Rows from block 4, named by matrix and row number. Rows with one number belong to one channel. Each number is 128 + 32 x the weight over its row's rms, rounded and kept within 0 to 255. All counts start at 0. After the name is the row's rms in percent of the matrix's.
# convs0: first 3x3 conv (model.blocks.4.convs.0.weight, 192x192x3x3), inputs 180-191, a 3x3 kernel for each
# convs1: second 3x3 conv (model.blocks.4.convs.1.weight, 192x192x3x3, transposed), outputs 180-191, a 3x3 kernel for each
convs0.66 100 [148 173 128 128 201 238  37  87 128 128 108  89 135 128  70 128 128 128 145 128 128 153 128 128 169 104  94 128 128 128 128 208 171 141 165 234 128 140 154 128 128 128 161 210 188 128 128 128 115 128 128  92 128 161 112 128 128 128 128 110 169 128 128 128  97 143 182 157 128 207 177 188 128  90 116  80  53  97 114 122 116 128 128 128 128 128 128 165 128 150  77 128 153 128  65  61 128  96 110 127 128 127  87 124 128 118 128 125]
convs0.67 092 [128 150 128 166 128  92 128 128 128 158 128 128 128 128  45 128 128 218 181 195 157 128 128 101 128 117 128 103 128 128 130 128 128 125 128 128 128  83 128 128 128 131 128 106 128 149 128 158 128 128 128 128 123 128 128 178 159  92 105 128 128 128 128 128 128 128 128 175 128 190  77  69 135 172  94 156 128 128 145 109 128 137 128 128 128 117 128 138 128  98 128 128 139 152 128 131 128 128 172  93 128 146 128 128 128 128 128 128]
convs0.68 096 [ 91 128 107 128  86 128 128  76 120 128 155 115 206 137  92 119 202 128 110 128 128  99 128 127 128 128 128  65  95 126  47  57 128  57 128  52 139 136 128 128 237 148 128 128 128 128 128 193 128 128 128 196 111 105 117 125  87 128 128 118 128 101  25 128 116 128 128  92  97 110 128 128 128 128 108 241 128 128 159 118  81  91 128 128 123  79 128  75  63  96 140 172 156 128 128 128 164 128 151 179 128 113 128 128 128 128  99 128]
convs0.69 099 [133  69 128 128 121 136 152 159 128 128 128 128 167 128 128 168 167 128 103 128 128 135 124 128 128 128 128 128 128 128 128 128 128 128  92  80 128 128 128  94 128 132 128  13 128 128 168 128 128 100 164 128 129 128  96 128 128 128 108 128 128 128 105 128  81 104 128 128 128 128 128 128 140 128  31 213 128 128 128 136 189 105  85  96 128 128 128 180 124 128  46  42  72 128 128 128 105  87 113 128  63 128 124 128 130 127 183 237]
convs0.70 098 [106 128 160  99 128 128 128  79 128 128  89 128 128  66 128  83  99 113 179 128 128 157 128 128 191 160 128 125 128 134 128 128 201 156 194 122 128  99 128 107 147 128 128 206  92 128 232 128 128  91 121 254 128 128 128 153 160 151 122 128 174 128 128 144 128 118 128 128 132 128 128 128  64 128 128  99 174 128 128 128 128 128  58  66 128  32 128 128 103  93 128 128 142 128 128 128 128 168 128  49 128 128 128 128 128 128 183 181]
convs0.71 089 [128 101 128 140 128 128 128 128  67 132 128  98 128 128 128 128 128 137 122 152 116 150 143 128 187 160 128  20 128 176  60 155 116 107 128 199  97 128 128 108  91  56 151 128 128 128 128  39 128 126 128 128 169 122 128 125 121  67  84 134 128 132  94  92  93  81 128  31 124  69  48  81 128 114 128 128  99 128 128  76 128 108  60  25 128 128  75 128 136 127 128 108 128 134  74 128 128 139 171 140 163 128 178 170 129 128 128 128]
convs0.72 106 [ 65 128 128 137 181 169 128  62 113 233 189 125 128 128 145 113 161  99  69 128 128 128 128 128 148 113 128 128 128 128 128 159 169 128 158 128 124 128  39 185 128 202 128 196 237 136 128 176  64 128 146 128 116 128 128 128 128 128 128  57  47 162 128 108 102 119  86 128 122 124 128 128 128 128  93 128  98 128 128 128 128 194 128 171  95 128 128 203 139 169 187 231 213  88  85 106  75 106  96 128 128 128 128 128 128 142 146  84]
convs0.73 110 [128 128 126 128 128  94 100 128 126 128  48  82 128 186  50  69 247 128 103  96 128 128  95 128 102 128  98 142 128 183 159 128 155 156 128 167 100 128  99 128 109  62 128 162 128 128 203 128 121 128 128 122 128 159 128 159 162 128   2 147 156  96 128 100 120 128 114 128 128 128 128 128 128 128 128  46 128 128 128 128 128 103 128 100  54 153  65 128 142 122  78 128 128  88 107 128 128 103 138 128 108 128 179 128 142 132 128 128]
convs0.74 107 [128 128 128 131 128  87 128 146 128 128 128 152 128 128 128 128 162 128 128 140  77 128 128 128 154 122 155  77 183 145 125 153 134 128 128 128 168 128 108 215 129 129 169 128 128 128  83  95 151 115 128 128  85 128 128 128 123 131 176 199  63 191 218  86 113 200  74  77 194 114  55 128 128 128 128 135 128  76 157 112 120 128 128 154  80 128 128 128 128 164 128 128  99 128 128  67 155 221  75 133 146 128 158 128 128 182 128  90]
convs0.75 101 [128 100 128  80 158 194 116 128 119 157 128 136 128 128 128 128 179 136 128 128  82 128 184 128 163 128  57 104 128  84  85 128 128  29 225 128 165 120 128 128 122 165 108 128 128 128 128 128 128 128 128 172  93  58 128 128 128  64 128 101 128 168 128 117  73 128  97 160 128 128 178 164 128 101 128 128 128 128 217 135 128  96 128 140 116 170 128  41 170 151 128 173 117 175 131 128 128 128 122 128 128 128 106  83 128 128 128 128]
convs0.76 103 [174 128 128 128 128 167 103 128  38 128 128 128 134  92 128  60 128 207 128 107  60 128 128 128 128 128 128 128 108 128 106 128 128 128 128 128 148 128 128 128 128 207  76 188 128  69 177  85 128 155 128  64   0  22 213 145  97 128 194 128  90 128  37 133 108 144 115 125  87 128 128  86 107  81 128 128 196 156 128 143 132 182 128 128 115 128  92 111 204 154 104  70  30  86 128 128 130 128 128 128 128 128  73 128 124 114 195 122]
convs0.77 104 [ 74  84 128 122 128 253 128  83 104 128 191 189 119 169 128 124 128 128 110 128 128 128 118 100 128 189 128 128 128  28 190 155 128 197 152  23 128  23  84  60  69  68  81  27  87 128  99 102 128 140 128 143 128 128 158 160 128 167 128 128  65 179 128 166 119 128 128 128 115 128 128 128 123  59  66 184 128  97 221 166 128 128 183 128 125 128 142  82 128 195 128 128 131 128 191 128 112 128 128 128  67 128 128  98 133 128  92  81]
convs0.78 095 [ 74 128  87  90 132 128 128 133 245 128 128 128 212 128 160 128 128 128 128 162 137 160 128 128 137 178 128 128 128 143 153 128 167 128 128 181 103 128 128 128 128 128 128 100 128 113 128 128 128 118 128  50 128  35 128 128  79 128 128 128 128 128 128 128 128 128 128 155 139 128 124 128 128 128  51 250 126  37 197 128  28 128 128 128  65 128 178 104 128 128 179 128 128 156 128 128 128 128 128 128 128 128 131 128 128 126 116 166]
convs0.79 092 [160 156 128 128 110 115 128 138  85 121 109 128  78  83  97  76 128  75 163 124  74 128 128 109 128 128 128  82 108 128  78 128 128 106  82 128 128 128 164 128  86  78 146 128 128  90 128 128 128 128 168 128 128 223 128 192 128 128 213 154 128 128 171 128 172 128 132 155 193 208 128 188 128  42  63  33  78  82  71 128 128  99  99 166  59  86 128 118 140 128 128 128 231  77 128 128 104 128 128 128 141 184 128 128 128 128 128 219]
convs0.80 104 [128 107 128 128 128 128 128 128 128 130 114 128 128  77 176 128 128 128 128 158 128 106  88 128  91  83 128 128 161 128 128 185 128 143 128 128  79  92 128  61  92 128 128 128 128 193 128 128 128 140 128 112  96 104 128  52  24 225 212  85 128 128 213 128  84  99 143 162 119 128 128 160 140 137 106 178 127 143 128 128 161 139 128 117 128  72 103 128 128 128 150 128 114 128 117 128 128 104 128 128 150 128 128  83 128 128 128 128]
convs0.81 097 [128 128 128 128 128 128 128 135 222 101 128 128  96 128 128 128 181 128 128 160 128 128 128 128 128 111 128 168  98 141 128 128 107 128 156  68 128 128 128  84 159 122 128 103 128 144 173 128 128 182 150 203 135 138 127 239 128 128 216 148 128 128  71 128 179 140 168 189 144 104 128 128  87  43 128 175 131 128 180 129 124 128 202  79 128 128 128  89 142 235 128 128 128 122 167 143 128 158 128 128 128  97 128 128 100 201 128 128]
convs0.82 102 [128 128 128 128 113 163  99 128 128 128  98 148  96 128 163 128 127 155 128 128 128 188 193 128 148 131 139 128 128 163  99 128 128 128 128 128 128 128 128 169 126  96 128 158 132 157 121 128 128 128 128 128 185 107 120  70 128 128  21 128 128  78 128 128  41 128 128  68 128 151 141 128 127 133 133 128 128 128 173 157 128 128  38  85 128  15 128 207 127 128 128 128 128 128 128 168  69 112 107 128  73  84 128 128 128 121 138 165]
convs0.83 097 [128 128 128 161 204 128  88 114 128 128 128 137 161  99 128 146 112 160 128  77 128 128 128 158 128 128 128  98 128 142 163 128 128 128 151 128 128 195 128 128  92  82  44 128 128 128  57  97 128 128  85 127 174 128 128 128 128  93 103 128  93 128 128 128 128 128 140 216 128 186 167 139 172 128 128 124 118 128 184 174 128 128 128 169 128 241 128 128 149 114 128 128 187  91 187 128 128 179 128 128 151 115 128 128 143  99 128 142]
convs0.84 099 [128 128 128  51 124 128  67 128 134 101 128  83 128  86 165 154 128 102 158 128 128 128 128 117 128 128  42 128 128 128 128 128 128 108  81 128 128 135 128 115 128 128 128 107 104 128 128 128 128 184 123 128 128  78  84 128 113 128 101 179 128 128 128 158 128 128 128  83 226 128 160 180 128  91 128 128 102 120 128 128 125 128 123 167 128  79 128 112  54 128 177 122 192 128 128 183 139 128 168 181 160 165 128 128 106 128 123 128]
convs0.85 095 [128 128 128  97 128 148  77 144 128  52 113 128  73  54  43  87 133  67 213 173 128 209 170 151 141 133 114 105 135 128 128  86  91 128 110 127 150 128 128 128 186 144 128 158 144 140 139 128 155 152 128 121 128 128  51  53 128 170 133 128 128 128 183 176 192 128 175 128 132 128 184 179 128 128 145  44 128 114 128 134 128 144 124 107  97 128 128 128 128 120 134 132 128 130 121 128 128 128 153 128 130 137 151 128 124 128 108 124]
convs0.86 093 [162 160 128 128 128 164 128 128 128 160 155 128 128 150 128 128 128 128 115 174 128 128 128 128 104 118 132  60 128  44  59 128 128 128 128 128 160 201 228 193 199 230 128 218 255 128 128 128 128 128 128 192 177 214 176 149 128 128 109 128 208 186 128 128 128 129 196 221 175 128 185 176 128  34  13 103  92  80 121  99  36 128 128 128 128  94 128 128 128 128 138 188 128 125 128 128 156 132 184 188 142 151 128 128 128 135 128 123]
convs0.87 097 [124 128 135 128 128 128 128 127  65 128 128 154 139 131 128 128  98  67 128 128  51 131 128 122 128 128 128 174 128 186 128 128 128 128 189 138 142 154 132 128 128 128 128  56 128 255 128 128 159 112  96 151 126 147 128 128  55 101 128 128 128 128 101 128 211 128 128 128 109 140 128  47 169 128  86 128 128  56 128  74 128 100 128 128 128 128 128 128 128  83 106 128 128 128 124 128 128 171 128 155 128 128 101 128 128  63 128 128]
convs0.88 100 [128 128  82 128 128 128 147 128 128 128 112  21 173  68 128 128  85  86 128 128 128 128 128 128 128  32  95 128 138 128 128  74  47  95 128 169  24  54 128  90  81 128 131 128 128 128 131 170 128 128 128  58 128 128 128 145 175 253  35  69 116  90 128 195 149  89 163 128  91 138 128  56  23  71 112  87 140 209  44  89 229 145  95  97 128 128 128 200 128 150 128 115  68 128 136 177 122 128 128  75  96 128  58 128 178 102  89 128]
convs0.89 103 [122 103 131 128 115 114 128 128 128 128 128 128 128 128 128 214 128 140 128 121 138 128  76 128 128 128  59  84 128 128  81 170 111  29 128 138 128  96 128 128  62 102 128 128  79 144  58 123 128 146 104 128 128 128 185 151 128 128 128  95 128 128  66 128 128 128 172 159 128 133 128 128 128 128 128  54  89  66 131 128 125 128  99  85 128 123 128 128 117 128 128 162 197 131 128 128 128 128 201 135 163 128 182 163 128 117 128  70]
convs0.90 103 [128 144 244 128 125 128  90 132 128  79 164 145 128 128 128 118  98 128 140 175 164 128 109 128 102 114 128 111 128 128 165 128 185 163 128 128 128 137 160 128 128 164 128 164 162 128 109 128 128 128 144 169 128 128  26 146 239  40 137 217 128 128 128 128 128 155 128 128 128 128 103 118 100 128  87 128 106 128  98  76  83  89 211 177  99 128 239 128 128 128 175 128 128 172 128  51  50 114 100 128 128 107 128 128 128 128 129 161]
convs0.91 094 [171  60 128 128 128 134 128 203 128  77  45 128 128 128 128 128 128 128  74 128 128  69 103 128 108 120 128 128 128 132 128 132 128 128 128 128 117 128 128 162 200 186  98 128  80 128 178 124  74 110 128 128 128 136 127  58 128 128 128 107 128 128  88  85 128  71 128  78 128 205 124 128  83 128 128 128 128  78 128  85 128 128 100  88 113 128 128 128 128 225 128 128 128 128 133 142 128 128 128 176 128 171 143 199 128 128 128  87]
convs0.92 101 [119 104 128  83 128 128  67 128 164 145 128 128  90 128 128 128 128 138  98 156 158 159 128 128 128 128 181 128 180 128 129 128  71 185 110  53 204 191 146 128 119 128 128 128 102 121 128 154 103 128 128 110 113 117  88  83 128 128 125 128 129 128 128 161 128  96 128 188 184 128 250 159  38 128 191 128 113 128 128 128 130 194 143 148 128 128 128 128 128 115 193  68 112 128 128 108 173 128 128 128 128 128 141  76 128 128 103 107]
convs0.93 099 [128 149 128 128 128  99  97  90 102 128 128  75 107 128 128  95 128  84 128 128 112 128 128 140 124 127 128 128  68 128 145 142 128 128  95  70 128 128 128 128 128 128 128 128 128 128 186 128 128 190 128 128 190 170 186 128 128 128 128  91 128 128  61 128 100 129 128 128 128 128 128 128  97 128 128  87 168 128 109 139 128 128 188 128  86 128 128 128 128 143  66  66  72  89 128  79  91 130 116 128 128 189 163 168 226 200 128 128]
convs0.94 107 [128 118 128 144  92 128 164  84 128 128  39  46 212 128 102 179 188 128 142 188 175 128 135 128 128 128 128 163 129 128  53 128 128 128  72 115 128 128 186 219 168 146 128  84 128 128 128 143 128 128 128 128 128 128 128 128 128 128 128 128 128 128 171 128 106 107 154 128 139 154 128 128 128  85 128 144 155 128 156 128 128 128 101 123 146 128  77 180 168 128 128 167 151  94  74 128 128 104 147 128 107 128 128  96 111 128 128 128]
convs0.95 101 [ 82 106 111 128 128 128 101 128 153 128 128 128 128 128 128 168 153  99 128 128 128 128 128  47 128  93  64 128 205 128 128 128 128 214 135 128  76  32  61 128 169 223  99 128 215 128 128 128  68 136 128 102 175 216 128 125 128 128 128 128 128 128  97 128  76 149 124 128 142 164 164 140 128 128 128 128 128 128 128 128 128 107 128 114 164 138 128 128 159  90 170 188 129 128 116 117 174 128 128 128 128 104 128 128 128 129 128 128]
convs0.96 089 [ 70 128 147  94  84  68 128 103 128  21  35 128 128 128  33 147  67  37  72  65  69  97 127 128 128  89 143 196 128 128 137 106 128  92 117 128 206 128 128 128 121 128 128 128 128 128 128 128 128 128 128 131 185 136 128 128 213 128 182 128 128 128 128 128 128 166  53 159 214 128 128  19  85 128 124 128 103 128 214 223 213 128 128 128 140 127 121 128  42 128 128 103  69  79  59 128 128 147 152 128  99  91  52 128  61 128 128 104]
convs0.97 102 [132 128 128 128 128 128 128  87  79 128 118 128 128 128 168 188 135 128 114 128 130  91  86 128 128 128 125  72 128 128 241 128 128 193 103 100 128 135 128 128 128 128 128 128 121 128 128 128 125 117 109 128 128 128 128 120 110 128 125 128 128 128  96  20  55  10 154 104 136 128 192 125 162 128 171 128 128 128 128 128 196 116  70 115 128  89 173 155 128 198 152 128 174 128 128 128 136 149 128 128 174 130 113  96 128 128 169 128]
convs1.66 090 [128 128 128 156 165 128 128 128 128  92 128 200 157 119 128 128  73  97 128 128 128 110 126 128 135 128 148 145 128 128 128 101 128  44 162 128  76  50  85 164 128  23 128  83 128  93 128 128 128 128 128 128 128 128  88 128 128 128 216 205 114 131 128 128 169 111 128 114 128 128 128 128 128 128 128 128 128 128 128 128 128 128 150 128 128 128 128 128 119 128 129 121 128 132 128 128 203 177 128  64  17 128 128 128 128  66 128 132]
convs1.67 077 [128 128 128 219 128 128 128 140  92 128 125 128  82 116  91 128 128  75 128 128 128  79  62 108 158 121 128 135 128 128 128 155 128 128  84 128  93  54 128 128 128 128 128 128 128  72 128 128 192 129 128 208 193 138  86 128 128 140 128  45 128 128  51 128 128  59 128 121 110 128 128 128 128 194 128 128 128 128 128 128 128  13  80 119 128 128 119 128 104 128 128 104 109 128 128 104  85 105 128 209 128 128 153 128 145 128 128  98]
convs1.68 107 [228 186 114 128 178 117  85 128 128  68 110 128 128 201 180 128 204 128 128 103 128 126 107 128  76  46  73 128 128  95 128 128 110 162 128 128 166 128  90 133 128  70 140 128 128  60 128  63  57  75  87  82  59 128 123 173 154  94 128 128 128 128 139 128  68 128 128 128 128 128 128  65 128  43 116 128  42 103 128 159 128 128 128  89 201 134 128 191  64 112 128 100 128  77 135 128 128 128 118 128 128 128 117  95  89 196 128 170]
convs1.69 092 [128 128 128 174 128 128 107 128 128 126 128 128 128 128 170 107 119 126  72 116 128 180 135 128 128  67 111  99 128 142 128 128 128 128 128 201 106 128 123  70 128 128  99 155 128 128 128 128 128 108 128 133 134 128 128 162 128 226 128 128 117 128 128 124 128 128 128 128 128 113  38  27 128 128 128 142 154 128 122 123 128 128 128 201 128 128 128  98 123 128 128 128 128 128 128 105 128 128  74 205 145 147 128 131 128 176  98 121]
convs1.70 086 [ 83 124 128  96 128 128 130 128 128 144 161 128 128 103 128  92 156 210  84 128 138 115 128 128 128 188 128 128 122  91 148  96 128 122 128  67 128  60 128 114 128 161  92 128 133 128 128 120 128  91 106 128 135 135 156 203 128 132 171 148 128 128 128 151 152 216 173 128 200 128 128 109 128 142 104 128 139 143  96  62  33  98 111 128 128 128 102 128 128 188 116 128 128 120 122 128 105 128  95 128 128 162 128 128 128 128 128 128]
convs1.71 092 [ 93 128 111 123 128 128 146 151 201 128 128 157 149 158 128 128 128 128 128  99  63 177 173 128 144 128 128 128 187 128 157 128 125 128 128 125 128 128 128 128 117 128 128 128 128  88  84 128 128  94 112 128 130 128 128 128 128 128 128 128 161 128 128 128 168 147 128 128 169  64 128 128 128 128 161 128 128 128 128 121 128 127 129 130 128 142 128 147 138 108 177 213 128 128 144 128 134 112 128 150 128 128 128  78  40 128 162  90]
convs1.72 115 [128 199 150 211 251 128  95 155 132 128  98  92 116 128 128 110  55  53  74  93 105 128 128 128 139 128 112 128 128 171 128 129 128 128 128 123 128 128 128 128  92 128 127 128 107 158 197 128 156 179 128 168 128 128 128 128 128 128 128 128  48  61  87 128 186 128  97 128 134 128  63 128 128 105 107 146 171 158 128 174 128  86 149 128 128  50  93 128 128  38 128 174 126 128 128 171 212 192 208 164 128 129 128 111 128 128 128 128]
convs1.73 110 [128 128  68 128 174 231 128 128 192 174 128 131 160 177 128 128  60  62 103 121 128 134 128 141 128 128 134 128 128 107  97 128 170 128 128 128 128 128 108 144 128 142 125 113 128  90  86 124 128  64  81 128 128 128 139 150  98 128  83 128  67  74 153 157 187 128 128 207 128 128 143 185 128 128 128  60 110 128  97 128 103 167 126 128 179 128 128 128 128 128 186 160 128 170 121 128  77 108 128 218 235 128 128 118 128 161 128 128]
convs1.74 107 [128 128  78 168 128 128 130 179 128 128 146 128 128 167 128 128 161 128 112 128 128 123 130 151  65 195 202 105 128 168 138  75 128 202 105 128 164 153 166 116 149 143  97 128 128 150 132 128 128 128 175 128 124 116  83 128 128 104  58  84 117 128 119 128 198 128 112 147 108 128  78 119 135 128 123 128 138 130 128 163 184 223 151 128 156 128 128  35 118  39  64 208 170 128 128 128 138 127 137 128 185 190 128 128 163 128 128 128]
convs1.75 099 [128 128  55 200 135  74 128 149 191 128  86  89 128 128  59 128 128 128 128  61 128 176 156 128 128 128 128  36 124  80 128 128 110  64 117  73 128 128 128 184 128  68 198  91 134 183 161 128 128 190 128 128 128  67 128  88 113 189 183 125 113  72 128 128 128 219 128 151 186 128 128 107  88 131 128 140 128 128 122 128 128 128 128 128 128 128 186 106 128  92 128 128 128 128  63 128  59 128 128 115 176 128 124 194 185 112 171 128]
convs1.76 099 [201 128 128 138 170 158 120 128 128 161 148 128 128 159 128 128  98 128 128 185 128 128 128 107 255 189 197 128 128 128 175  57 128 128 128 128 128 128 128  76 128  72  59 128 128 128 128 128 231 199 209 153 197 128  80 128 128  90 128 128  81  54  70 128  67 102 128 181  92 141 128 128 101 152 193  83 175 128 109 153 128 176 128 128 128 107 128 128 142 160 177  62 128 128 128 144 128 128 128 114 156 142 128 128 128 128 128 128]
convs1.77 103 [128 128 128  92  83 128 187  96 128 126 128 110  57 128 114  55 128 137  61 128 157  66 109 111 105 128 128 128 128 109 128 128 128 169 128 128  46 127 128  48 128 128 128 128 117 128 111  68 112 126 123 128  53 128 100 171  96 142 158 128 128 176 128 128 128  52 128 149 128  60 128 128 128 128 128 128 128 128  57 101 107 118 140 153 147 128 128 162 129 132 209 241 208 128 128 128 128 128 142  57 128  69  82 128  56  99 128 128]
convs1.78 069 [181 128 128  98 108 128 128  81 128 107 173 228 106 128 170  77 128 133 128 128  84 154 162 128 128 238 128 121 128 124 128 128 128 128  82 154 128 128 133 158 128 128 128 147 128 128 128 174 128 128 120 128  96  95 140 128  74 128 128  74 128 128 128  71 128 128 128 123 128 128 128  34 128 128  91 128 128 111 128 128  95  79 128  74 128 128 128 220 133 128 128 128 128 143 121 128 128 132 128 148 128 128  90 128 130  61 128 191]
convs1.79 103 [127 128 186  84 128 172 128 128 128 158  95 128 147 128 128 128 130 151 159 128 128 170 159 144 108 128 170 128 128 128 128 207 128 128 128 128  75  25  43 194 128 142 181 165 128  96 128 128  54 128 139 128 128 128 128 128 121 190 128 128 174 128 128 128 124 128 128 128 128 128 128  79 123 176 214 123 196 178 130 181 161  96 104  90 128  88 103 177 128 128  64 105  61  66 128 128  91 128 202 128 128  81 128 147 129 139  67  11]
convs1.80 093 [ 71 128 128  87 169 184 153 128 128  82 110 128 156 128 128 204 128 115 199 139 128 128 128 128  89 128 128 128 128 128 128 140 128 128 184  64 128 151 177 128  40 128 128 110 128 128 128 128 128 118  79 147  91 128 125 128  62 128  76  80 128 128 128 136 126 128 128 134 128 128 159 128   3 128 128 128 128 128 128 128 128 128 128  76 152 128 128 177 211 128 128 128 128 128  92 128 128  56  26 128 117 120 128 128 128 158 128 129]
convs1.81 110 [ 82 128  98  88 128 128  90 128 129 182  86  51 172  66  54 132  77  85 128  88  18 128 103  35 128 128 110  96  95 128 156 118 128 128  97 128 109  77  83 128 128 128 128 127 189 101 105 109 111 141 128 128 107  92 128 100 128 141 128 159 185 141 176 128 128 128 128 184 128 180 185 128 128 128 117 128 128 232 108  90 128  97  44  74  91  60  36 128 128 105 128 128 128  70  86 128  44  41  55 128 160 128 118 128 128 144 105 125]
convs1.82 093 [ 97 110  41  46 128 128 154  97 128 128 169 176  93 128 128 121 166 128 128 128 118 184 150 128 128 128 144 128  36  67 128 128 152 128 128 128 156 128 128 153 175 128 128 190 154 128 128 128 135 128 131  82 128 124  60 128   5 128 128 116  47  98 111 128  94  19 128 173  95  63 128 125 128 128 134 128 128 128 128 168 128 150 128 128 122  57  70 188 100 128 162 168 128 168 118 128 150 128 128 128 109 128 104 170 115 124 128 128]
convs1.83 097 [154 128  85 128 128 100 128 187  90 128  71  77 175 128 106 125 165 128 128 128 128 128 255 218 182 128 128  97 123  63 128 128  90 128 128 222 109  82  11 128  91 128 109 144 110 163 222 128 196 162 128 128 128 128 128 128 128 124 128  75 128 128  84  75 128 128 128 128 128 139 128 128 169 144 126 195 200 135 136 134 128 172 128 128 131 139 102  96 128  66 128 201 128 175 155 128  93 122 128 142 181 128 128 128 105 128 128 128]
convs1.84 088 [230 128 128 128 128 208 128  88 128 128 168 102 146 128 128 128 134 128 128 158 128 128 195 128 137 196 128  81 128 128 128  69 128 128 128 118 128 113  39 128 128 128 124  77  53 128 128 128 128 128 128 216 128  41 128 128 128 107 114 128 127 164 128  78 128 138  98  52 107 128 101 128 128 173 128  81 103 128  66  76  28 128 128 128 128 128 128 128 128 128  94  94  51  38  74  87  45  48 128 128 128  73  99 128 128  68 128 128]
convs1.85 102 [ 83 128 128 128 128 128 128 128 128 128  82 128 118 112 107 114 128 139 128 128 128 119 157 128 128 128 128 128 158 128 176 128 122 154 128 128 104 128 172  91 124 123 128 191 156 128 133 139 128 103  80 128 118  93 128 141 183 128 128 133 128 128 128 114 138 128 128 128 118 103 177 128 204 200 172 155 128 128 160 128 128 123 128 128 128 113 128 128 128 128 213 203 173 172 155 128 177 145  89 128 128 108 128 128 128  65 128 128]
convs1.86 107 [ 78  68  98 128 128 128 149 223 128 190 128 108 128 128 128  75  67  74 109 128 128 128 128 122  64 108 128 128 128 142 152 189 128 111 128 128  18  18  14 128 128 128 128 128  12  74 128 128  73 128 128 128 128 128 128 128 135 128 128 128 128 160 128 128  92 128 128 128 146  98 128 128 165 159 128 209 178 128 220 128 128 136 128 128 128 114 128 129 128 128 112  75 128 128 128 128 128 142 128 132 104 116 128  86 128 148  63 128]
convs1.87 112 [128 149 128 128  97 109 128 141  81  91 128 156 128 120 129  71  53 128 128 128 146  92 167 128 128 155 123 128 177 170 128 153 108 128 114  63 128 151 128  75  91 135 128 128  75  47 128 128 128 181 128 148 128  96 128 103  85 128 128 109 110 128 114 128  72  82 128 128 128 212 128 128 128 128 128 124  73 128 128 122 109  93  19 128 115  29 165 187 128 128 128 128 128  88 128 128 123 128 128 128 128 176 128 128 128 128 116 128]
convs1.88 101 [128 128 128  58 128 128  42 124 137 128 128 128 128 178 154 174 128 126 128 128 128 128  80 128 128 119 128 128  73 102 128 128 129 128 128 128 128 126 128 128 128 101 175 185 128 117 115  71 177 117  88 142 128  97 128 128 112 109  85 128  80 128 125 113 159 128 113 128 179 103 161 207 128 178 255 128 110 216 108 128 186 128 145 128 128 194 156 128 179 128 159 184  86 128 188  72  90 150 113  95 115 128 128 128 128 128 128 128]
convs1.89 098 [128 128 128  26  85 144 128 128 128 133 128 107 132 128 128 128 128 128 159 169 233 128 224 236 212 236 251 128 143 110 154 123 128 128 128  93 128 128 184 121 128  99 128  81  94 128 128 128 175 146 168 128  65 128 128 128 128 112 128 143 128 128 143 123 128  56  93 109 128 110 128 149 115 128 128  92 170 169 128 183 176  90 128 114 122 142 154 122 128 124 128 128  94  85 128 115 128 105 107 128 137 128 128 127 142 113  90 128]
convs1.90 110 [144 130 128 159 128 128 237 128 128 111 128 128  72 128 128 105 128 128 128 128 189 128 128 128 190 128 128 128  49 128 128 105 122 128 107 139 128 128 122 130 128 128 128 128 128 129 128 128  72  79  90 128 128 125 128 128 128 128 127 111 139 128 128 128  85  31 128 195 145 128 128 128  41  43  49  69 128 111  49 128 128 128 128  72 193 117 128 128 120 132 128 128 128 128 231 180 128  64 128 128 105 128 149 164 128 128 104 128]
convs1.91 109 [191 195 211 128 139 128 152 104 128 148 142 128 102 128 128  85  92 128 154 128 143 128 128 128 128 128 128 128 188 128 176 128 128 130 128 116 186 168 128 128 110 128 128 128  32 128 151 134 114 128 205 128 128 128 154 176 128 145 170 128 128 128  92 124 149 101 128 166 180 128 111 128 128 128  99 128 105 128 128 128 128  51  62 128 130  88 128 128 113 128 128 192 174 128 175 172 190 178 181 128 108 102 128 128  39 128 128  52]
convs1.92 110 [128 128  50 130 128  41 155 128  89 147  45 128 184 136 137  90  91 128 128 128 128 144 128 128 128 128 128 139 128 128 128 128 128 128 151 128 128 163 128 151 196 114 161 201 158 150 128 106 128 128 161 211 128 202 128 128 177  84 128 115 166 174 128 128  87 128 120 147 128  79 132 128  85 128 128 119 128 128 128 128 209 128 128 128 110  94 128 128 128 133 128 128 161  85  51  68 128 102 128 147 147 128  93 147  78 179 128 149]
convs1.93 093 [128 128 156 128 128 216 166 128 128 174 176 128 128 128 128 128 107 128 128  66  76 120 128  77 132 137  65 128 113 128 128 100 128 130 136 129 100  90  58  66 128 128 128 170 153 128 197  36 136 163 128  63 128 128 128 125 100 168 128 128 128 128 128 128 126 102 128 102 128 128  78 128 157 128 128 178 176 128 128 128 149 128 165 128 128 215 128 128 126 168  57 128 128  94  70  63 102  74 128 128 132 128 127 155 118 165 128 128]
convs1.94 112 [ 83 153 231  74 119 169 101  58 128 165 128 128 128 182 209 121 128 128 128 160 147 128 158 128 128 131  77 128 116  78 161 128 128 128 128 122 128 111 128 128 128 136 158 103 128 223 128 128 137 128 128 102  76  66 105 132 128 128 189 128 128 128 128 128 134 140 128 128  86 128 128 128 128 128 158  93  86 128 125 109 128  97 179 128  83 128 128   0  61 128 128 128 128 128 175 128 128 115 116 128 109 139 128 128 149 128 128 181]
convs1.95 115 [128 128 128 119 128 128 146  98 128 180 128 128 128  86  87 128 141 236 137 128 118 128 149  83 128 128  61 152  61 127 128 128 128 128  83  84 185 128  49 200 193 163 109 136  97 155 128 128 172 128 147 128 128 149 128 184 176 116 128 128 128 115 128 143 128 128 183  85 128 147 128 104 128 128 134 129 128 128  57  88  94 128 132 204 128 128 221 122 128 128 128 122  74  78 128 128 102  99  71  92 114 135  83  51  85 115 105 128]
convs1.96 097 [109 128 128 128 128  94  66 103 114 128 128  68 141 128  86 111 128 128 126  84 128 128 128 128 128 128 128 186 128  93 128 128  44 190 137  75  72  75 110  57  41 128 128 128 100 128 146 128 128 128  92 128 128 124 128 128 128  93 128 128 118 128 128 162 128 128  86  94 128 108  95 128  88 128  94 135 128 128 128  40  62 128 128 128 128 128 121  53 128 128 138 128 128 180 176 151 190 128 128 211 255 202 128 128 128  62  73 128]
convs1.97 101 [166 128 128 128 132 128 119 128 125  41 128 128 128 128 128 128 128  75 128 153 128 151 163 128 168 128 128 132 111  86 128  96  62 140 128 128  77 128 128 234 164 119 171 128 128 105  81  21 131 128 128 128 128 129 128 128 179 140 100 148 128 162 128 128 128 128 119 128 128 128 128 101 128 149 128  96  93 128 128  70 115 107  84 128  80  87 114 128 128 107 128  90 116 118 135 128 128 167 128 126  40  51 120  92 128 128 110 128]